{
  "encoder_arch": "resnet",
  "train_examples": 90422,
  "encoder_widths": [48, 64, 96],
  "decoder_widths": [32, 64, 64, 64],
  "init": "lecun_normal",
  "shampoo_beta": 0.99,
  "precondition_frequency": 50,
  "merge_dims": false,
  "batch_size": 64,
  "warmup_steps": 2160
}
Rows from block 5 of the encoder, named by matrix and row number. Rows with one number belong to one channel. Each number is 128 + 32 x the weight over its row's rms, rounded and kept within 0 to 255. All counts start at 0. After the name is the row's rms in percent of the matrix's.
# convs0: first 3x3 conv (encoder.blocks.5.convs.0.weight, 64x64x3x3), inputs 48-53, a 3x3 kernel for each
# convs1: second 3x3 conv (encoder.blocks.5.convs.1.weight, 64x64x3x3, transposed), outputs 48-53, a 3x3 kernel for each
convs0.2 117 [126 146 145 128 127 126 149  84  82 112 137 108 130 198  90 113 104 131 168 128 160 120 109 120 134 114 111 129 157 157 161  91 169 116 133  53 132 110 136 102 137 200  88 165 111 153 167 151 199 138  73 178 159  66]
convs0.3 085 [ 99 166 179 105 122 164  80  87 120 141 143 153 106 153 176  84 148 131 123 165 142 110  79 105 124 130 135 169 166 117 147 166 193  66 166  86  98 157 151 111 158 167 155 124 181 164 130  85 141 150  80 171 164 124]
convs0.4 119 [103 109 110  94 130 143 142 134 139 142 142 195 132  92 173 118 132 104 120  75 164 132  76 148  90 113 162  97  92 128  88  41 154  80 129 137 154 146 106 195 169  46 155 155  39 100 121 147 118 149 107 140 146 123]
convs0.5 100 [ 90 190 108 169 123 176 154 184 146 151 128  84  91 152 100 104 123 117 131 111 155 119 141 114 141 140  94 120 122 169 140 103 122 133 177 149 118 119 150  83 130 154 108  77 149 148 158 135 120 152 160 115 119 182]
convs0.6 094 [160 178 135 171 139 181 154 208 136  99 124  81  99 109 109  70  85 128  96 101  86 160 127  62 131 153  92 148 119  51 199 106 144  72  55 130 106 133 177  82  93 171 108  90 160 118  89  47  98 159 104 131 121 110]
convs0.7 111 [105 130 161 118  84 107 127 138  83 145 182 107 133 131 161 139 139 190 125 140 126 105 160 140  91 119 166 128 124  84  97 149 111  94  42 163 154  96  89 123  76 110  92 131 201  76 133 126 150 127 195 125  72 202]
convs0.8 085 [ 96 162 107  78 143  61  47  79  57  94 122 165 146 135 143 172 183 138 181  92 133 155 103 132 164 133 119 127 112 117 114 121  91 141 152 146 125  85 121  74 132 170 131 138 190  96  61  74 113 156 140 106 169 172]
convs0.9 084 [143 159 112 153 102 137 122 142 126 121 109 155 155 115 127 130 112 131 109 120 180 171 102 134 138  98 141 163 159 181  80  92 156 119 132 108  96 109 114  96 112 167 124 120  94 120  93 116  58  96 152 105 112 179]
convs0.10 112 [148 151 128 122  96 142 125 185 167  69 154 133 119 104 163 141 126 126 150 191 183  91 142 172 158 114 129  94  92  91  73 128  39 167 105 178 155 143  86 116 166 163  99  93 145 135  97  97  85 124  70  63  53 129]
convs0.11 081 [137 162 142 118  84 146 118 176 158 196  91 108 101  99 139 134 111 120  61 101 167  77  81 155  54 116 134 155 105  91 187 192 123 159 127 112 142 119 143 138 142 148 143 145 162 113 152 143 110 145 169 145  90  93]
convs0.12 096 [150 201 143 157 151 117  70  61 103 132 106 147 130 105 110  64 103 141  64  57 123 136  97  70 121 110 145  90 173 148 122 150 116 119 208 158 144 123 126 138 118 143 129 106 120 155 197  69  62  76 115 135 181  86]
convs0.13 128 [ 96 130 184 127 181 117 148  66 133 148 113 147 110 135 169 133 143 110 109  56 153  85 100 187  61 131 151  91  21 105  90  68 145 140 179 193 135  87 136 134 146 107 125 134  73 148 147 132  50  89  72 125 183 113]
convs0.14 106 [134 189 142 156 164 170 182 109 120 163 110 121  82 148  82  93 124 131 155 128  90 142 122 140 189 172  76  87 111  80  66 147 108 114 106  88 142  80 128 144 118 129 141 139 143 130 149 118 174 120 131 150 146  98]
convs0.15 095 [ 65 154 143 102 150 104 156 132 103  92 153 125 122 148 109 141 121 120 161 206 134 118 113 131 116 156  89 136 171 206 161 133 173 141  74  96 160 102 121  97 135 140 115 118 117 120 119 144 206 190 133 147  93 106]
convs0.16 087 [157 147 140 142 115 150 113  92 136 142 131 141 145 132 145 122 107 162 117  79  66 173 163  86 157 172 129  94  62  82  34 164  61  52  96  83  96  88 150  86 124 148 125 121 108  93  83 161 139 114 133 144 178  78]
convs0.17 085 [115 111 122 154 104 108  85 114 114  85 138 119 117 143  94 153 114 180 126 152 185  85 150 133 141 175 146 157 159 171 142 182 132 144  84 119 122 127 150 157 167 135 147  70 101 134 109 169  94 116 138 172 220 106]
convs0.18 085 [183 103 124 151 129 105 137 142  98 138 159  91 162 156 136 127  99 104 100 153 166 133 105 208 145 153 165 102 127 117 128 130 127 134  58 162 163 179  44 144 108  69 149 101  63 112  94 140 108 160 136  74 112 132]
convs0.19 087 [137 141 106  61 122  94  71  78 101 124 118 140  86 160 148 108 132 120 217 146 142 169 168 124 111  93  78 129 116  94  84 136 145 146 175 127 152 105  95 153 146 174 121 141 194 100 115  97 112 131 101 118  69 146]
convs0.20 090 [115  84  81 169 150 164 131 131 148 152 150  90 133 155 102 127 147 117  60 134 109 157 112  93  88 147 119  37  56 100 105 101  95  95  43 140 142 158 124  79 124 139 103  94 138  77 192 147 211 190 104  92 165  98]
convs0.21 091 [107 137 112 166  82 124 136 151  90 158 136 118 165  77 112 150  84 113 150 195 188  84 144 183 112  62 154 124 180 122 147 152 145 146 142 168 132  96 161 105 118 168 118 120 175 135 109  88  83  54 139  67 102  87]
convs0.22 110 [127 105 104 131 108 131 115 127 154 141 141  86 111 125 107 113 138 146 175 196 138 162 186 130 136 131 102 146 148 161 146 161 123  60  56  66 133 137 106 114 131 109 163 140 132 197 152 111 133 162 130 112  79  84]
convs0.23 097 [134 110 166 133 113  86 140  98 169 133 133 172 154  86 162 156 150 120 163 159 157 143  97 121 125 163 152 143 120 183 192  79 176 117 159 167 109 119  63 160 129  75 122 174 117 166 109 149 163  51 173 146 131 130]
convs0.24 116 [133 126 173 130 152 102 187 164 153 143  79 130  97 157 135 121 105 165 171 177 123 219 106 129 199 141 113 108 126  95 171 145 125 153 157 107 111 114 173 129 151 164  94 126 122 128 142 159 157 119 109 218 159  26]
convs0.25 102 [165 109 152  94 137 143  88 124 197 137  98 183 117 129 138  90 101 159 102 123 111 130 133  74 128  80 113 161 102 129 205 109  87 184 149 103 108 102 155  96  93 171 119 115  78 144 145 132 168 181  72 154 172  53]
convs0.26 096 [ 79 146 137  90 139 162 101 129 130 127 139 135  83 160 123 103 138 105 160 100 140 155 116 122 144 170  86 139 132 194 104  97 131 196  88 159 124 137 152  99 156 170 122 165 153 132 122 136 104  85 124 163 112  62]
convs0.27 093 [113 165 112 129 147 171 154 102 159 113  90 141 105 140 109 110 162 113 101  97 179  90 111 129 116 162  60 192 132 224 166  49 116 181  51  88 170  90 139  95 114 109 143 112 145 142 164 107 114 120 155 101  95 188]
convs0.28 101 [116  99 117 109 190 101  60  40 117 115 124 121 151 164 153 133 169 131  76  79  80 128  89 118 156 140 146 123 104 129 105  56  81 102 119 122  97 192 103 120 191  80 106 148  77 154 142  99  85 106 136 120 172 152]
convs0.29 092 [152 111 135 134 100 121 198 126 128 115 120 118  94 134 156 104 121 178 137 157 170 163 139 193 133 122 157 147  73 153 112  66 217 187  61 106 118 122  80 141  91 148  78 127 125 145 156 201 100  76 169  94 115 171]
convs0.30 099 [176 127 106 125 131  99 127 136 118 121 125  95 113 114 149 150 101 102 122 118 111 197  78  73 163  96  34 115 152 122 186 126  95 191 160  87  90  95 196 108 170 142  99 125 129 165 125 125 143 122 209 176 107 206]
convs0.31 081 [162 123 137  83 101 168 114 124 163 105 118 138 105 139 112 103 138 105 171 127 135 244 149 115 139 119 108 128  87 145 137 155 147 128 134 122 174 114  56 198 115 117 164  97 129  94 108  99 141 159 168 118 135 145]
convs0.32 092 [178 192 160 156 179 146 161 183 216 172 104 149 143  88 131 160  93  98 121 133  85 119  92 137  99 100 136 133 139  83 105 178 119 125 161  80  85  86 108 129 119 152 114 113 131 106  56 144 118 148 130 159 143  85]
convs0.33 114 [138 117 129 152  76 170  82 133 174 132 164  96 151 151  67  98 116 157 117 116  85 106 112  78 180 100 109 118 155 110 154 166  69 150 109  89 110 127 153 173 119 163 164 136 194 158 122 100 100 101 244 118  79 209]
convs0.34 103 [186 211 232 157  98 160 140 163 190 106 156 157 124 120 108 119 177 102  67  81  65 146 113 140 170 187 135 100  85  89 167 126 123 149 150 164 104 120  91  73 108 112  99 118 126 144 181 151 168 131 156 142  71 152]
convs0.35 109 [ 85 161 108 118 145 158 121 155 119 111 101 141 123 171 102  94  83 122 127 103 115 125  67 174 104  86 150 116  82  75  23 135 110 110 106 169 150 129  81 131 138 147 153  97 157 122 154 116  71  68  61  79 110  75]
convs0.36 108 [140 153 111 162 161 116  82  91 113 133  73 169 117 112 175 119 105 142 112 140 163 122 107 149  98 122 165  83  60 108 116 105  90 104 109 139 115 149  99  84 191 137 122 145 149  75  95 165 138 118 111 124 143  99]
convs0.37 079 [ 87  20  64 114  62 140  71 134 141 127 144 121 109  98  89  86 156 156 137 129 137 119 108  94 146 149 121 172 160 144 114 164 161  91 144 105 133 146 159 115 140 126  90 118 160 150 124 177 158 114 149  84 146  86]
convs0.38 079 [182 187 213 124 131 117 157 129 153 118 157 131 110 109  94 145 147 113 102 179 110 126 129 164 125  84 139  80 115 167 119 164 128 142 186 154 155  85 137  91 106 132  76 149 176 112 160  91 130 160 151 105  91 155]
convs0.39 119 [123 145 147 158 128 158 119 169 132  93 130 121 127 118 144  99 176 131  98 153 122  57  82 108 108 104  55 103 123 106 103 186 128 107  70 112 114 130  97  90 149 133 142  90 113 190 113 152 121 140 181  92  53 199]
convs0.40 103 [182 119 155 108 184 154 124  87 135 132 137 143 185  96 113 127  86 105 133 112 103  76 104  76  79 104 120 131  92 105 159 168 124  69 129  97 119  91 146 150  80 135 134 182 111 116 123 154 136 166 146 169 156  89]
convs0.41 094 [116 130 143 135 144 114 171 146 124 132 158 137 154 108 138 135  91  91 149 138 111 171 151 156 180 133 171  46  84 101 119 166 136  85  88 123 121 107  91  88 117  74 127 108 146 163 144  87 197 134  52 190 130 150]
convs0.42 102 [142 145 112 120 158 140 119 151 140 136 117 102 139 143 122 109 129 124 127 139 121 132 190 100 170 164 157 161 136  85  64 143  19 129  66  52 102 109 105 102 144 130 138 107  88 142 105 116  94 158 106 131 148 148]
convs0.43 092 [125 113 136 114 123 124 125 102  80 127 139 113  97 163 145 135 160 126 112  93  98 148 114 138 173 158 154 104 128 106 124  60  66  94  90 110 142 106 114 151 107 120 114 141 135 120 165 152 109  88  95 101 138 136]
convs0.44 106 [ 83 150  84 104 141 140 138 137 102 125 171 169 121 154 153 112 105 124 168 210 143  96 156 125  77  79 105 190 175 131 113 160 124 135  98  74 137 149 142 116 129  98 117 107 124 196 171 164 111 116 115 148 154  87]
convs0.45 102 [159 139 154 138 133 123 144 142 161 141 116 118  97 154  78 132 108 171 159 167  90 152 125  61 202 133  69 129 140 101  72 102 117  98 103 108 137 122 119 130 118 144 128 136 129 132  67 130 158 194  79  87 199  87]
convs0.46 114 [130 106 128 104 147 132 122 111 131 124  73 139 118 143 135  84 135 115 129 147 163 130 129  95 108 112  99 163 213 170 165 123 135 126  93  83 139 157 154  90 165 151 151 159 124 164 154 135 172 129  74 149 130 101]
convs0.47 114 [ 98 105 152  96  73 111 125  71 125 191 167 133 101 147 156 143 138 118 156 128 133 114 142 174  85 117  96 130  97  97 109 121 149 148 206 127 122 131 124 124 165 140  81 145 138  61 138 168 151 147 140 174 166 142]
convs0.48 085 [155 123 106 136 212  98 126 195 114 110  98  80 136 128 120  74  83 119 165 192 191 126 125 171 100  79 153 151 153  73  70 126 147  72 110 125 172 210 169 120 179 168 113 200 183  91 146 141  93 142  93 105  72 121]
convs0.49 095 [ 90  44 103 132 123  76  89  97 107 106 129 136 108 169 100  82 155 125 140  99 180 103 134 121 153 168 130 126 188 174 132 120 163 184 148 143 173 196 112 169 131 118 145  90 117 171 112 113  94  62 125 138 122 183]
convs0.50 129 [152 133  92  73 116 135 117 117 119 140 126  92 138 115 114 114 153 116 103  90 149 158 134  92  94 102 152 177 107 133 111 124  47  81 122 105  77 112 164 104 117 111 140 144  98 149 128  82  66  71 130 200 130 155]
convs0.51 106 [152 124 132 120 138 135 184 146 148 124 151 108 133 129 122 115 115 129 164 105 117 174 118 101 136 135 137 228 110 116 238 116 101 219 148 110 132 105 191 159 122 113  96 129 107 151 187 115 168 116 255 164  86 186]
convs0.52 094 [179 112 164 151 139  96 125 119 137 122 104 134 120 166 146 110 115 122 150 128 153  85  65 172 168 115 134 188 121 137 180  44 146 158 209 128 113  80 112 153 142 143 112 136  59 103  76  39  78  65 111 146 138 159]
convs0.53 112 [ 98 115 172 171 125 109 150 148  94 133 143 128 115 120 137 164 122 115 100 118  92  98 174 132 145 140 108  12 110 153  25  84 135 113  95 201 153 112  87 145 123 126 158  99 130 131 109 170  46 178  95  89 198 159]
convs0.54 083 [173 176 150 133 103 144 157 135 134  95 119 149 148  78 188 170 168 152  93 108  90 132 132 131 134 136 130  45 123 163  56 144 139 127 153 158 113  86 142 126  66 115 156  65  73  99 145 145 140 101 132 155 158 181]
convs0.55 090 [ 99 145 110 100 120 130 132 125 141 134 156  95 103 174 118 147 147 104 176 173 175  74 146 105 174 125 155 150 152 153  92 156 127 125 111 159 119 186 131 205 122  82 147 112 116 160 127 129 123 164 148 120 116 171]
convs0.56 089 [154 160 140 132 105 114 170 116 107  79 101 108 141 107 108  98 149 131 141 140 153 133 123 188 119 151 129 155 156 106 152 109 114 109 168 153 179  70 122 116 156 173 101 109 133 113 143 141 133 142 163 154 125  72]
convs0.57 098 [ 98 136 169 131 155 158 160  71 101 140 131 154 103 161 164 135 162 131  83 128 102 100 124 171  87 114 173 105 135  81 121 110  30 121 145 209 169 104 170 155 109 136 107 123 106 117 102 117 163 124  68  86 136 161]
convs0.58 117 [168 106  87 137 117 121 120 153 128  97 121  78 111 184  74 125  86 134  96 142 142  54 140  87 162  79 130 169 164 136 163 174 107 184 163  75  71 139 176 161 132 185 151 113 191 193 132 169 104 158  69  98 144  71]
convs0.59 083 [119  45 146 100 137 185 185 207 145 127 153 177 128 144 161 117 185 164 213 167 194 153 105 155 128 129  74 213 187 130 128 105 133  91 153  59 110 111 110 118 131 105 131 120 178 154 138 135 168  99 160  85  45  92]
convs0.60 097 [109 178 117  94  77 106 128 174 127  98 113 146 137 156 150 128 149 120 134  83 168 108 159 136 129 137 132 111 112  90 111 101 114 176 222 180 109 172  99 140 161  96 126 103 194 190 149 108  60  85 151 157  94 108]
convs0.61 092 [157 138 164 155 137 141 145 111 169 123 119 104 129 121 101 103 156  91  68 147 131 148 156 174 176 174 178  76 179 154 146 127 127 187 105 116  75 160  66 138 148  67 138  85  89 112 126 109 158 128 137 114  87 109]
convs0.62 097 [146 119 104 122  93 108 177  92  98 117 123  79 121  93  90 158 111  81 127 165 126 161 103  89  55 104  94 140 183 210 103 155 117  67  80  68 110 106 121  96 130 136 166 148 135 159 140 145 114 174 124  24  76 165]
convs1.2 102 [114 129 108  85 148 121 104 111  59 149 133 119 100  78 129 125 166 154  88 182 111 163 164 126  65 126  84 114 126 121 136 134 154 171 159 117 125 125 154 137 126 180 195 131 141 163  88 112 134  67 180  88 131 119]
convs1.3 090 [114 173 145  80 113 162  52 106 154 118 113 176  90 133 143 130 130 176 140  94 109 142 103  96 121  73  88 166 126 187  79  92 133 147  98 115 131 135 107  95 118 150 105 108 135 135 152  47 154 114  81 130 116 106]
convs1.4 123 [135 140 140 126 146 146 136 152 113 116 122 117 123 145 138  93 131 159 106 162 113 140 117 121 109 120 101 132 146 107 137  64 106 147  85 117 143 114  97 158 101  98 136 100 113 147 103 109 189  44 166 142 125 118]
convs1.5 108 [124 123 112 118  81  70  95  49 150 139 119 138 211 131  93 179  85 162 182 117 140 143 121 141 148 132 174 107  78 156 110 161 120  62 104 127  86 180 119 130 162 135 139 182 116 111 151  74 120 103 160  69 151 106]
convs1.6 094 [102  84  76 137 125 127  69  65 144 123 176 114 169 186 126 209 152 159 126 131 139 166 116  58 156 174 156 168 171 230 123 140  97 191 152 140 134 164  94  98 101 140 142 105  92 178  77 149 147  88 150 122 167  88]
convs1.7 117 [127 107 104 118 159 138  93 106 153  58  71  96 102 125 100 123 100 139 120 109 192 112  52 108 129 157 151 112 195 141 150 146 176 151 124 155 129 105 154 176 153 126 184 151  99 154  41 121 188  49 145 137 122 175]
convs1.8 087 [196 196 188 151 168 186 142 102 160 108 106  83  88  79 117  99  92 128 159 180 115 106 136 105  88 132  89 138 123 138 138 134 148 130 157 125  74  98 106 123 137 174 168 133 131 104 131 136 102 158 144 154 117 113]
convs1.9 084 [123 116 108 132 129 112 109 124 174 130 160 116 147 119 114 171 132 103 119  88 119 142 135  68 121 118  97 125 121 107 113 147 166  54  86  80 186 144  97 123 116 173 160 127 130 164 136 153 109 186 136 176 158 137]
convs1.10 107 [129  65 150 112 122 153 141 106 136 160 132 110 138 120 150 125  96 150 147 139 101 162  75 117  98 131  75  66 126  79 157 136 195 126 155 175 141 112 154 157 125 143 157 109 108 139 142 163 140 141 162  80 160  85]
convs1.11 081 [104 119 112  70 146 151  98 140 113 115 164 120 184  99 135 119 117 151 113 147 117  53 151 141  74 188 159 159  98 156 148  91 114 154 147 163  83 130 102 130 101 105 105 114 106 127 155 126  61 163  95  92 121 109]
convs1.12 100 [100 126 123 164 105 156 113 104 145 118 150 164 103 131 126 176 138 100 143 154 172 128 125 146 171 170 168  69  85 167 158 133 132 134 113 154 108 129 123 145 138 155 133 127 111 131 101  86 133 201 174 154  80 120]
convs1.13 136 [107 163 124 108  22  88  98 141 145 174  84 126 146  93 115 124  85  92 156  92 155  81 159 148 128 123 117  46  67 119 102 181 155 118 162 190 139 166 127 127 162 149 143 141 138  74 121  89   0 204 146  67 136 142]
convs1.14 097 [144  97  82  92 127  89 146 101 130 143 146 220 138 130 141 110 112 114 160 114 109  71 121 123 146 143 126 121 123 129 149  99 141 166 164 159  86 146 162 162 112  93 142 143 177 103 108 152 108 158 168 104 139 160]
convs1.15 106 [116 208 135 160  74 131 114 114 170 130  55 145 180 220 147 100 124 148 126  69  89 113 130 128 169 142 110  80  77 102 139 132 109  86  99 108 129 137 130 111 112 149  97 160 109 139  63 102 136 143 150 130 136 115]
convs1.16 090 [104 137 128 135 229 142 108 143 135 115 109 144 124 121 163 128  98 108 131 127 128 132 105 115 130 135 131 133 188 165 164  97 189 153 187 168 137  95 191 156 110 165 161 174 160 162  98 138 160  99 149 152  85 123]
convs1.17 090 [ 95 126  96 126 170 107  91 177 113 162 134 166 115 130 127 114  84 195 120 105 148 120  99 150 161 122 113 135 149 123 146 107 134 137 128 141 131 180  93 108 126  98 152 108 137 106  62 118 154 115 108 128 124 153]
convs1.18 085 [103 130  91 153 166 105  92 148 114  90  98 168 131 126 120 130 144 193  97 139 127  64 155 169  85 177 151 115 176 145 109  82 110  85 126 190 128 118 132 109 112 132 155 123 151 152 196  99 152 111 170 145 173  95]
convs1.19 082 [177 159 159 134 127 143 176 127 163 133 146 133 136 134 106 155  96  98 196 154 123 109  46  50 119  74  57 142  93 113  73  96 150 135 122 118  86 122 180 121 115 108 164 108  47 130 181 155 182  79 135 138 103  92]
convs1.20 096 [122 125  53 128 216 115  70 204 131 115 115 158 156 127  99 148  95 138 165 162 149 171 131 116 122 142 137 131 186 167 173 137 113 174 193 164 174 166 157 114 119 159 137  93 102 156 160 161 178 112  91 115  95 150]
convs1.21 092 [153 159 167 157 132  74 156 188 167 108  87 100 132 210  82 154  42  68 169 115 147 124  81 129 116  66 132 107 147 138 111 109 127  97  99 162  92 135 114 119 168 135 123 113  96 121 125 158  67 140 157 101 117 159]
convs1.22 110 [111 175 134  90  80 104  92 137 120 125  77 128 107 166 157 114 109 123 135 107  69 111 153 137 108  51  90  82  53 116 137 133 129 139 155 134 109  89 129 179 161 134 152 129 116 107  71  96 111 134 133 131 114 157]
convs1.23 101 [ 97 131 101 154 166 113 112 174 151 131 118  99 100 121 130  66 138  85  65 110 115 116  82 140 100 158  83 101 123 109  93 125 100  90  81 135 140  79 118 125 111  60 141 123 128 128 113 112 163 123 131 152  92 101]
convs1.24 112 [107 103  68 152 120 151 114 114  88  60 155 154  54 168 153  95 150 119  87 114 113  89 124  98 129 105  83 113 148 154 139 150 138 155 142 147 206 120 135 158 117 158 111 136 118 143  94 114 157  79 148 128 157 144]
convs1.25 105 [ 81 148 131 103 150 173 136 152 126 111 114 114  58  98 143  74 148  67  82 132 128 137 107  87 123 163 124 105  92 122  70 121 165 104 157 149 169  84 152 135 118 153 130 100 134 175  77  87 140  34  72 156 104 108]
convs1.26 092 [137 101 180 151 119 135 170 127 134 111 182  93 131 150 159 117 133 141 182 109  98 137 153 152 106 144 111 105 135  91 135 148 183  71 158 120 108 113  89 137 103 141 110 121  75 102 181 107 152 150 187 133 141  93]
convs1.27 092 [102 157 131  96 109 109 132 105 154 110 143 131 128 113 140 167 176 223 131 111 164 104 140 168  90 137 185 159 158  89 108 175  90  40 108  80 121 140  82 166 161 148 117 171 108 141 128 150  82 149 133 132  91  87]
convs1.28 089 [140 164 209 152 104 156 161 163 167  84  45 137 102 133  95 149  96 141 122 109  66 151 130 106 147 136 144 120 153 145  94 121 107  83  68 144 180  85 109 146 109 125 134  91 133 155 108  98  99 170 125 130 130 116]
convs1.29 094 [154  82  70 146 114  98 144  83 110 107 111 151 109 123 162 106 126 101 108 124  78  78 103 108 103 108  95 149 172 109  52 158 123  73 171 119 151 126 205 136 178 152 135 120 147 102 114 121 145  88 165  92  76 129]
convs1.30 107 [140 160 140 112 145 140 164 125 107  86 155 158 126 128 133 115 158 107 135 122  82 133 143 101 158 123 133 133 109 108 124  97  95 123  94 153 143  85 160 175  42 108  94 148 145 158  47 150 140  80  80  91 131 132]
convs1.31 081 [126 109 129 136 165 119 111  81  96 116 106 174 130 141 108 132 116 141 136  82 113 179 133  44 156 129 114 159 102 140 147  98 115 125 138 115 127 155 105 191 133 120 161 129  70  95  96 116 143  96 139 181 178 158]
convs1.32 092 [113  59 139 132 117 119  95  95  90 145 187 132 112 152 149  58 123 113 117 185 166 109 119  87  95 137  99 171 126 146  90  85 163 142 110 145 155 162 171 147  96  98 164 130 210 176 102 119 113  85  94  91 101 102]
convs1.33 123 [127 131 139  99 122 147 130 118 122 139 104 153 158  81 116 153  80 124 128 111 105 117 134 115  80 136  87 139 109 189  59 147 120 100 141 185 111 161  93  34 179 141 157 108 126  40 135  77   7 157 145  89 129  97]
convs1.34 105 [ 60 153 116 142  79 116  92 116 133 121  47 158 134 200 150  88  74 155 151  89  71  94 150  95 178 108 119 138 117 149 130 133  98 108 104 121 151 110 146 116 111 156 156 186 144  94 105 114 115 153 167 108  82 108]
convs1.35 107 [ 80 127 109 153 186 145 136 152 186 137 139 155 104 137 114 109 139 152 105 148 151  99 100 117 146 108 121 129 122 166 113 106  95  65  64  89 115 131 123 123  94  87 131 110  89 136  94  87 156 157 118 168  92 108]
convs1.36 095 [150 131 138 170 145  76 146 143 101  85 103  82 106 156 132  89 157 178 153  87 171  95 135 125 167 116 135  83 152 134 170 115 112 156 155 148  75 140 126 102  56 201  83 113 145 167 102  89 215  68 130 179  98 163]
convs1.37 084 [ 85  85 125 173 172 143 169 168 138 123 186 168 158 129  93 160 141 174  96 143 148 104 133 101 170 157 175 140 112 182 156 123 145 111 108  86 102 121 138 125 129 161 131 140 144 120 170 127 131 126 125 150 145 107]
convs1.38 079 [116 120 124  69  76 108  94  86  67 124 127 122 160 115  98 155 100 161 109 135 106 118  79 137  92   2 100 100 104 117 147 120 136  99  98 137 133 131 162 120 160 165  93 141  82 124 145 135 129 163 133 114  99 122]
convs1.39 109 [115  71 102 150 159 106  99 135 138 116  75 162  99 180 125  99  93 117 178 176 176 132 135 153 117 131 152 116  94 138 171 152 156 195 133 164 134 150 151 142 153 137 157 156 128 109 123 127  81 148 152 133 148 113]
convs1.40 093 [ 76 127 134 117 137 158 100 118 126 160 163 136 130 154 149 120 152 118 112 171 202  80 129 183 133 132 103 212 141 203 159 114 104 179 124 154 154 125  96  98 166 155  90 163 119 113 136 153  79 161 139 135 134  93]
convs1.41 088 [122 151  22 110 141 127  88 151  63 157 165 139 127 109 110 148 131 132 132  75 138 151  95  73 149 129 112 138 177 143 161  69 134 183 169 200 111 143 167 169 140 119 182 140 183 131  99 117  98 148  56 132 116  90]
convs1.42 098 [ 83  76  85 116 216 129 118 125  70 221 124 139  81 117 137 152 165  91 149 146 112 158  71  95 114 128 119 210 141  81 152  89 170 171 123  65 134 117 152 163 144 112 154 152 154 208 113 165 210 156 187 178 157 203]
convs1.43 090 [178 196 165 140  60 124 181 161 157  63 146  92 147 134 126 114  87 143 114 119 102 177 144 104 186 117 136  32 130 127 101 138 104 117 142 159 109 160  95 123 120 128 147 104 123 166 173 212 217 184 164 151 157 134]
convs1.44 111 [ 98 184 165 146  79 133 177 147 123  73 103 109 126 185 148 134 103 112 160 105 152 130 124 115 141  98 133 173 186 159 146  62 131 114  93  45 139 130 132 119 144 102 135  93 147 153 155 138 110 130  91 130 191 132]
convs1.45 109 [152 138 183  67 193 124 112  66  96  97 140  94 126 161  71 160 155  98 168 142  74 161 161 121 113 124 149 147 161 151 169 107 202 141 135 134 132 146 155 151 166 168 131 126 111 107 197 145  98 225 176 130 117 126]
convs1.46 120 [125  90 104 113 146 121 125 113 135 142 148 161 113 110  95  72 168 158 126 132 105 134 116  81  74  99 125 113 128  96  90 125 145 114 145 122 120 136 134 171  94 134 134  86 128  87  98 131 149  81 110 113 120 152]
convs1.47 106 [107 168 109 143 178 135 117 113 111 139 121 119  75  67  83 142 147 130 145 107 147  63  76 125 141 208  98 192 121 170 127 118 143 145 140  87 136 141 160 147 108 143 118 129 171  96 131 171 125  77  85 117 132 134]
convs1.48 086 [107  97  69 138 137 130 167 116 123 187 183 162 172  99 146 156 214 163 111 119 100  73 115 131 131 107  91 110 138 145 134 162 174 174 110 136 138 143 146  86  64 152  36  26 111 112 126 141 130  87 142 128 150 171]
convs1.49 097 [104  82 110 142 132  78 108 194 146  97 113 139 172 139 111 107  59 160  93  64 108 134 142 126 124 170 137 134 101 108 111 215 103 105  86 126  99 160 120 123 128 100 154 105 106 134 117  98  93 181 161 134  68 116]
convs1.50 116 [127 134 113 110 115 128  98 139 113 101  89 122 143 134 181 117 143 118 128 142 204 134 113 135 119 111 127 145 145 185 199 154 168 166 208 104 160 139 121 170 138 132 111 139 151 177  93  87 121  94 136  79 138 179]
convs1.51 108 [113  73  41 183 114  93 148 121 127 123 115 155 160 119 148 161 141 153 154 139 129 131  70 134 171 150 121 149 147  75 166 122  67 113 156  60 156 142 135 148 102 121 101 161 110 114 142 159  84 100 142 160  99  99]
convs1.52 098 [136 152 157 159  94 120 157 130 126 154  86 133 149 147 142 166 125 139 100 136  99 134 169 168 129 136 157 114  85  71 128 241  83 110 156  78 173 125 103 129 149 110 112 128 120 112 146  99 127 174 160 177 140 147]
convs1.53 111 [134 161 120 138 111 106 132 135 133 190 113 111 128 155  77 125 126 160 121 130 136 129 119  97 135  98 124 126 132 105 153 131  75 148 128  68 128 119  95 107 112 118  77 169  68 164  96 147  72 141 124 145 162  95]
convs1.54 089 [168 140 148 135 143 112 107 122  96 103 134 111  84 142 133 129 101 107 187 131  63 197 124 115 192 120  72 111 127  95 122 118 165 138 132 185 101 137 171 133 167 173  62 118 139 165  48 117 193  31 151 147 123 113]
convs1.55 095 [ 80 145 124 136 134 192 143 167 147 121  99 115 126 103  81  79  52 102 116 121 114 107  73 126 112  84  50  98 144 132 133 141 181 134 126 128  84 134 140 155 109  56 141  62 135 113 128 108 150  67  48 101 105 124]
convs1.56 096 [ 97 132  95 152 158  96 123 136 146 145 126 143  73 178 232 130 133 179 131 128  82  83  75 141 130  84  90 109 115 156 138 142 106 140 105 128 128  95 107 108 110 152 102 118 102 107 144 115  76  40 106  70  95  87]
convs1.57 091 [158 145 105  67  74 146  87 170  59 125 104 133  99  59 122  97 127 102  91 136 179 133 151 214 134 185 160  50 100 143 145 108 101 146  96 150 140 118 132 196 114  87 104 123 111 109 137 159 132 154  54 101 124 137]
convs1.58 117 [143 116  97 157 109  94 167 127 114 128 165 155 128 202 135 163 159 132  93 138 130 122 135 131 127 141 172 183 162  59 157 102  68 121  78  47 116  95  85  50 126  40  94 112 101 102 136 191  74 147 144 110 137 141]
convs1.59 090 [121 114 137 166 152 123 140 126 131  95  69  85  92 119 119  86 108 119 190 125 134 127 110  98 112  67  75 189  71 164 130 137 119 113 124  81 149 161 134 105 151 137 100 128 107 185 165 109  62 146 100  71 127  87]
convs1.60 098 [156 110 122 138 182 144 143 147 201 150 123 139 183 146 113 129  99 143  93  92 160  98  97 111 131  37 109 148 152 160 127 147  84  67  29  96  97 163 128 131 107 100 138  93  77 100 172 119 108 129 146 167 101 118]
convs1.61 092 [143 145  74 102 158 103 104  89 105 192 139 102 141 116 127 170 100  95 116 175 143 121 107  88 109 117 111 163 166  74 124 137  97 159 102 155 110  95 127 116 154 133 155 126 153 149 160 171 131 101 139  88 124 165]
convs1.62 100 [104 140  85 163 176 175 117 125  97 166 135 141 197 147 138 140 158 176 133  87 192 164  85 104 200  67 112 170 109 123 134 110 121  62  23 105 132 143 112 122 128 137 103 113 111 143 157 194  94  98 111 159  93 103]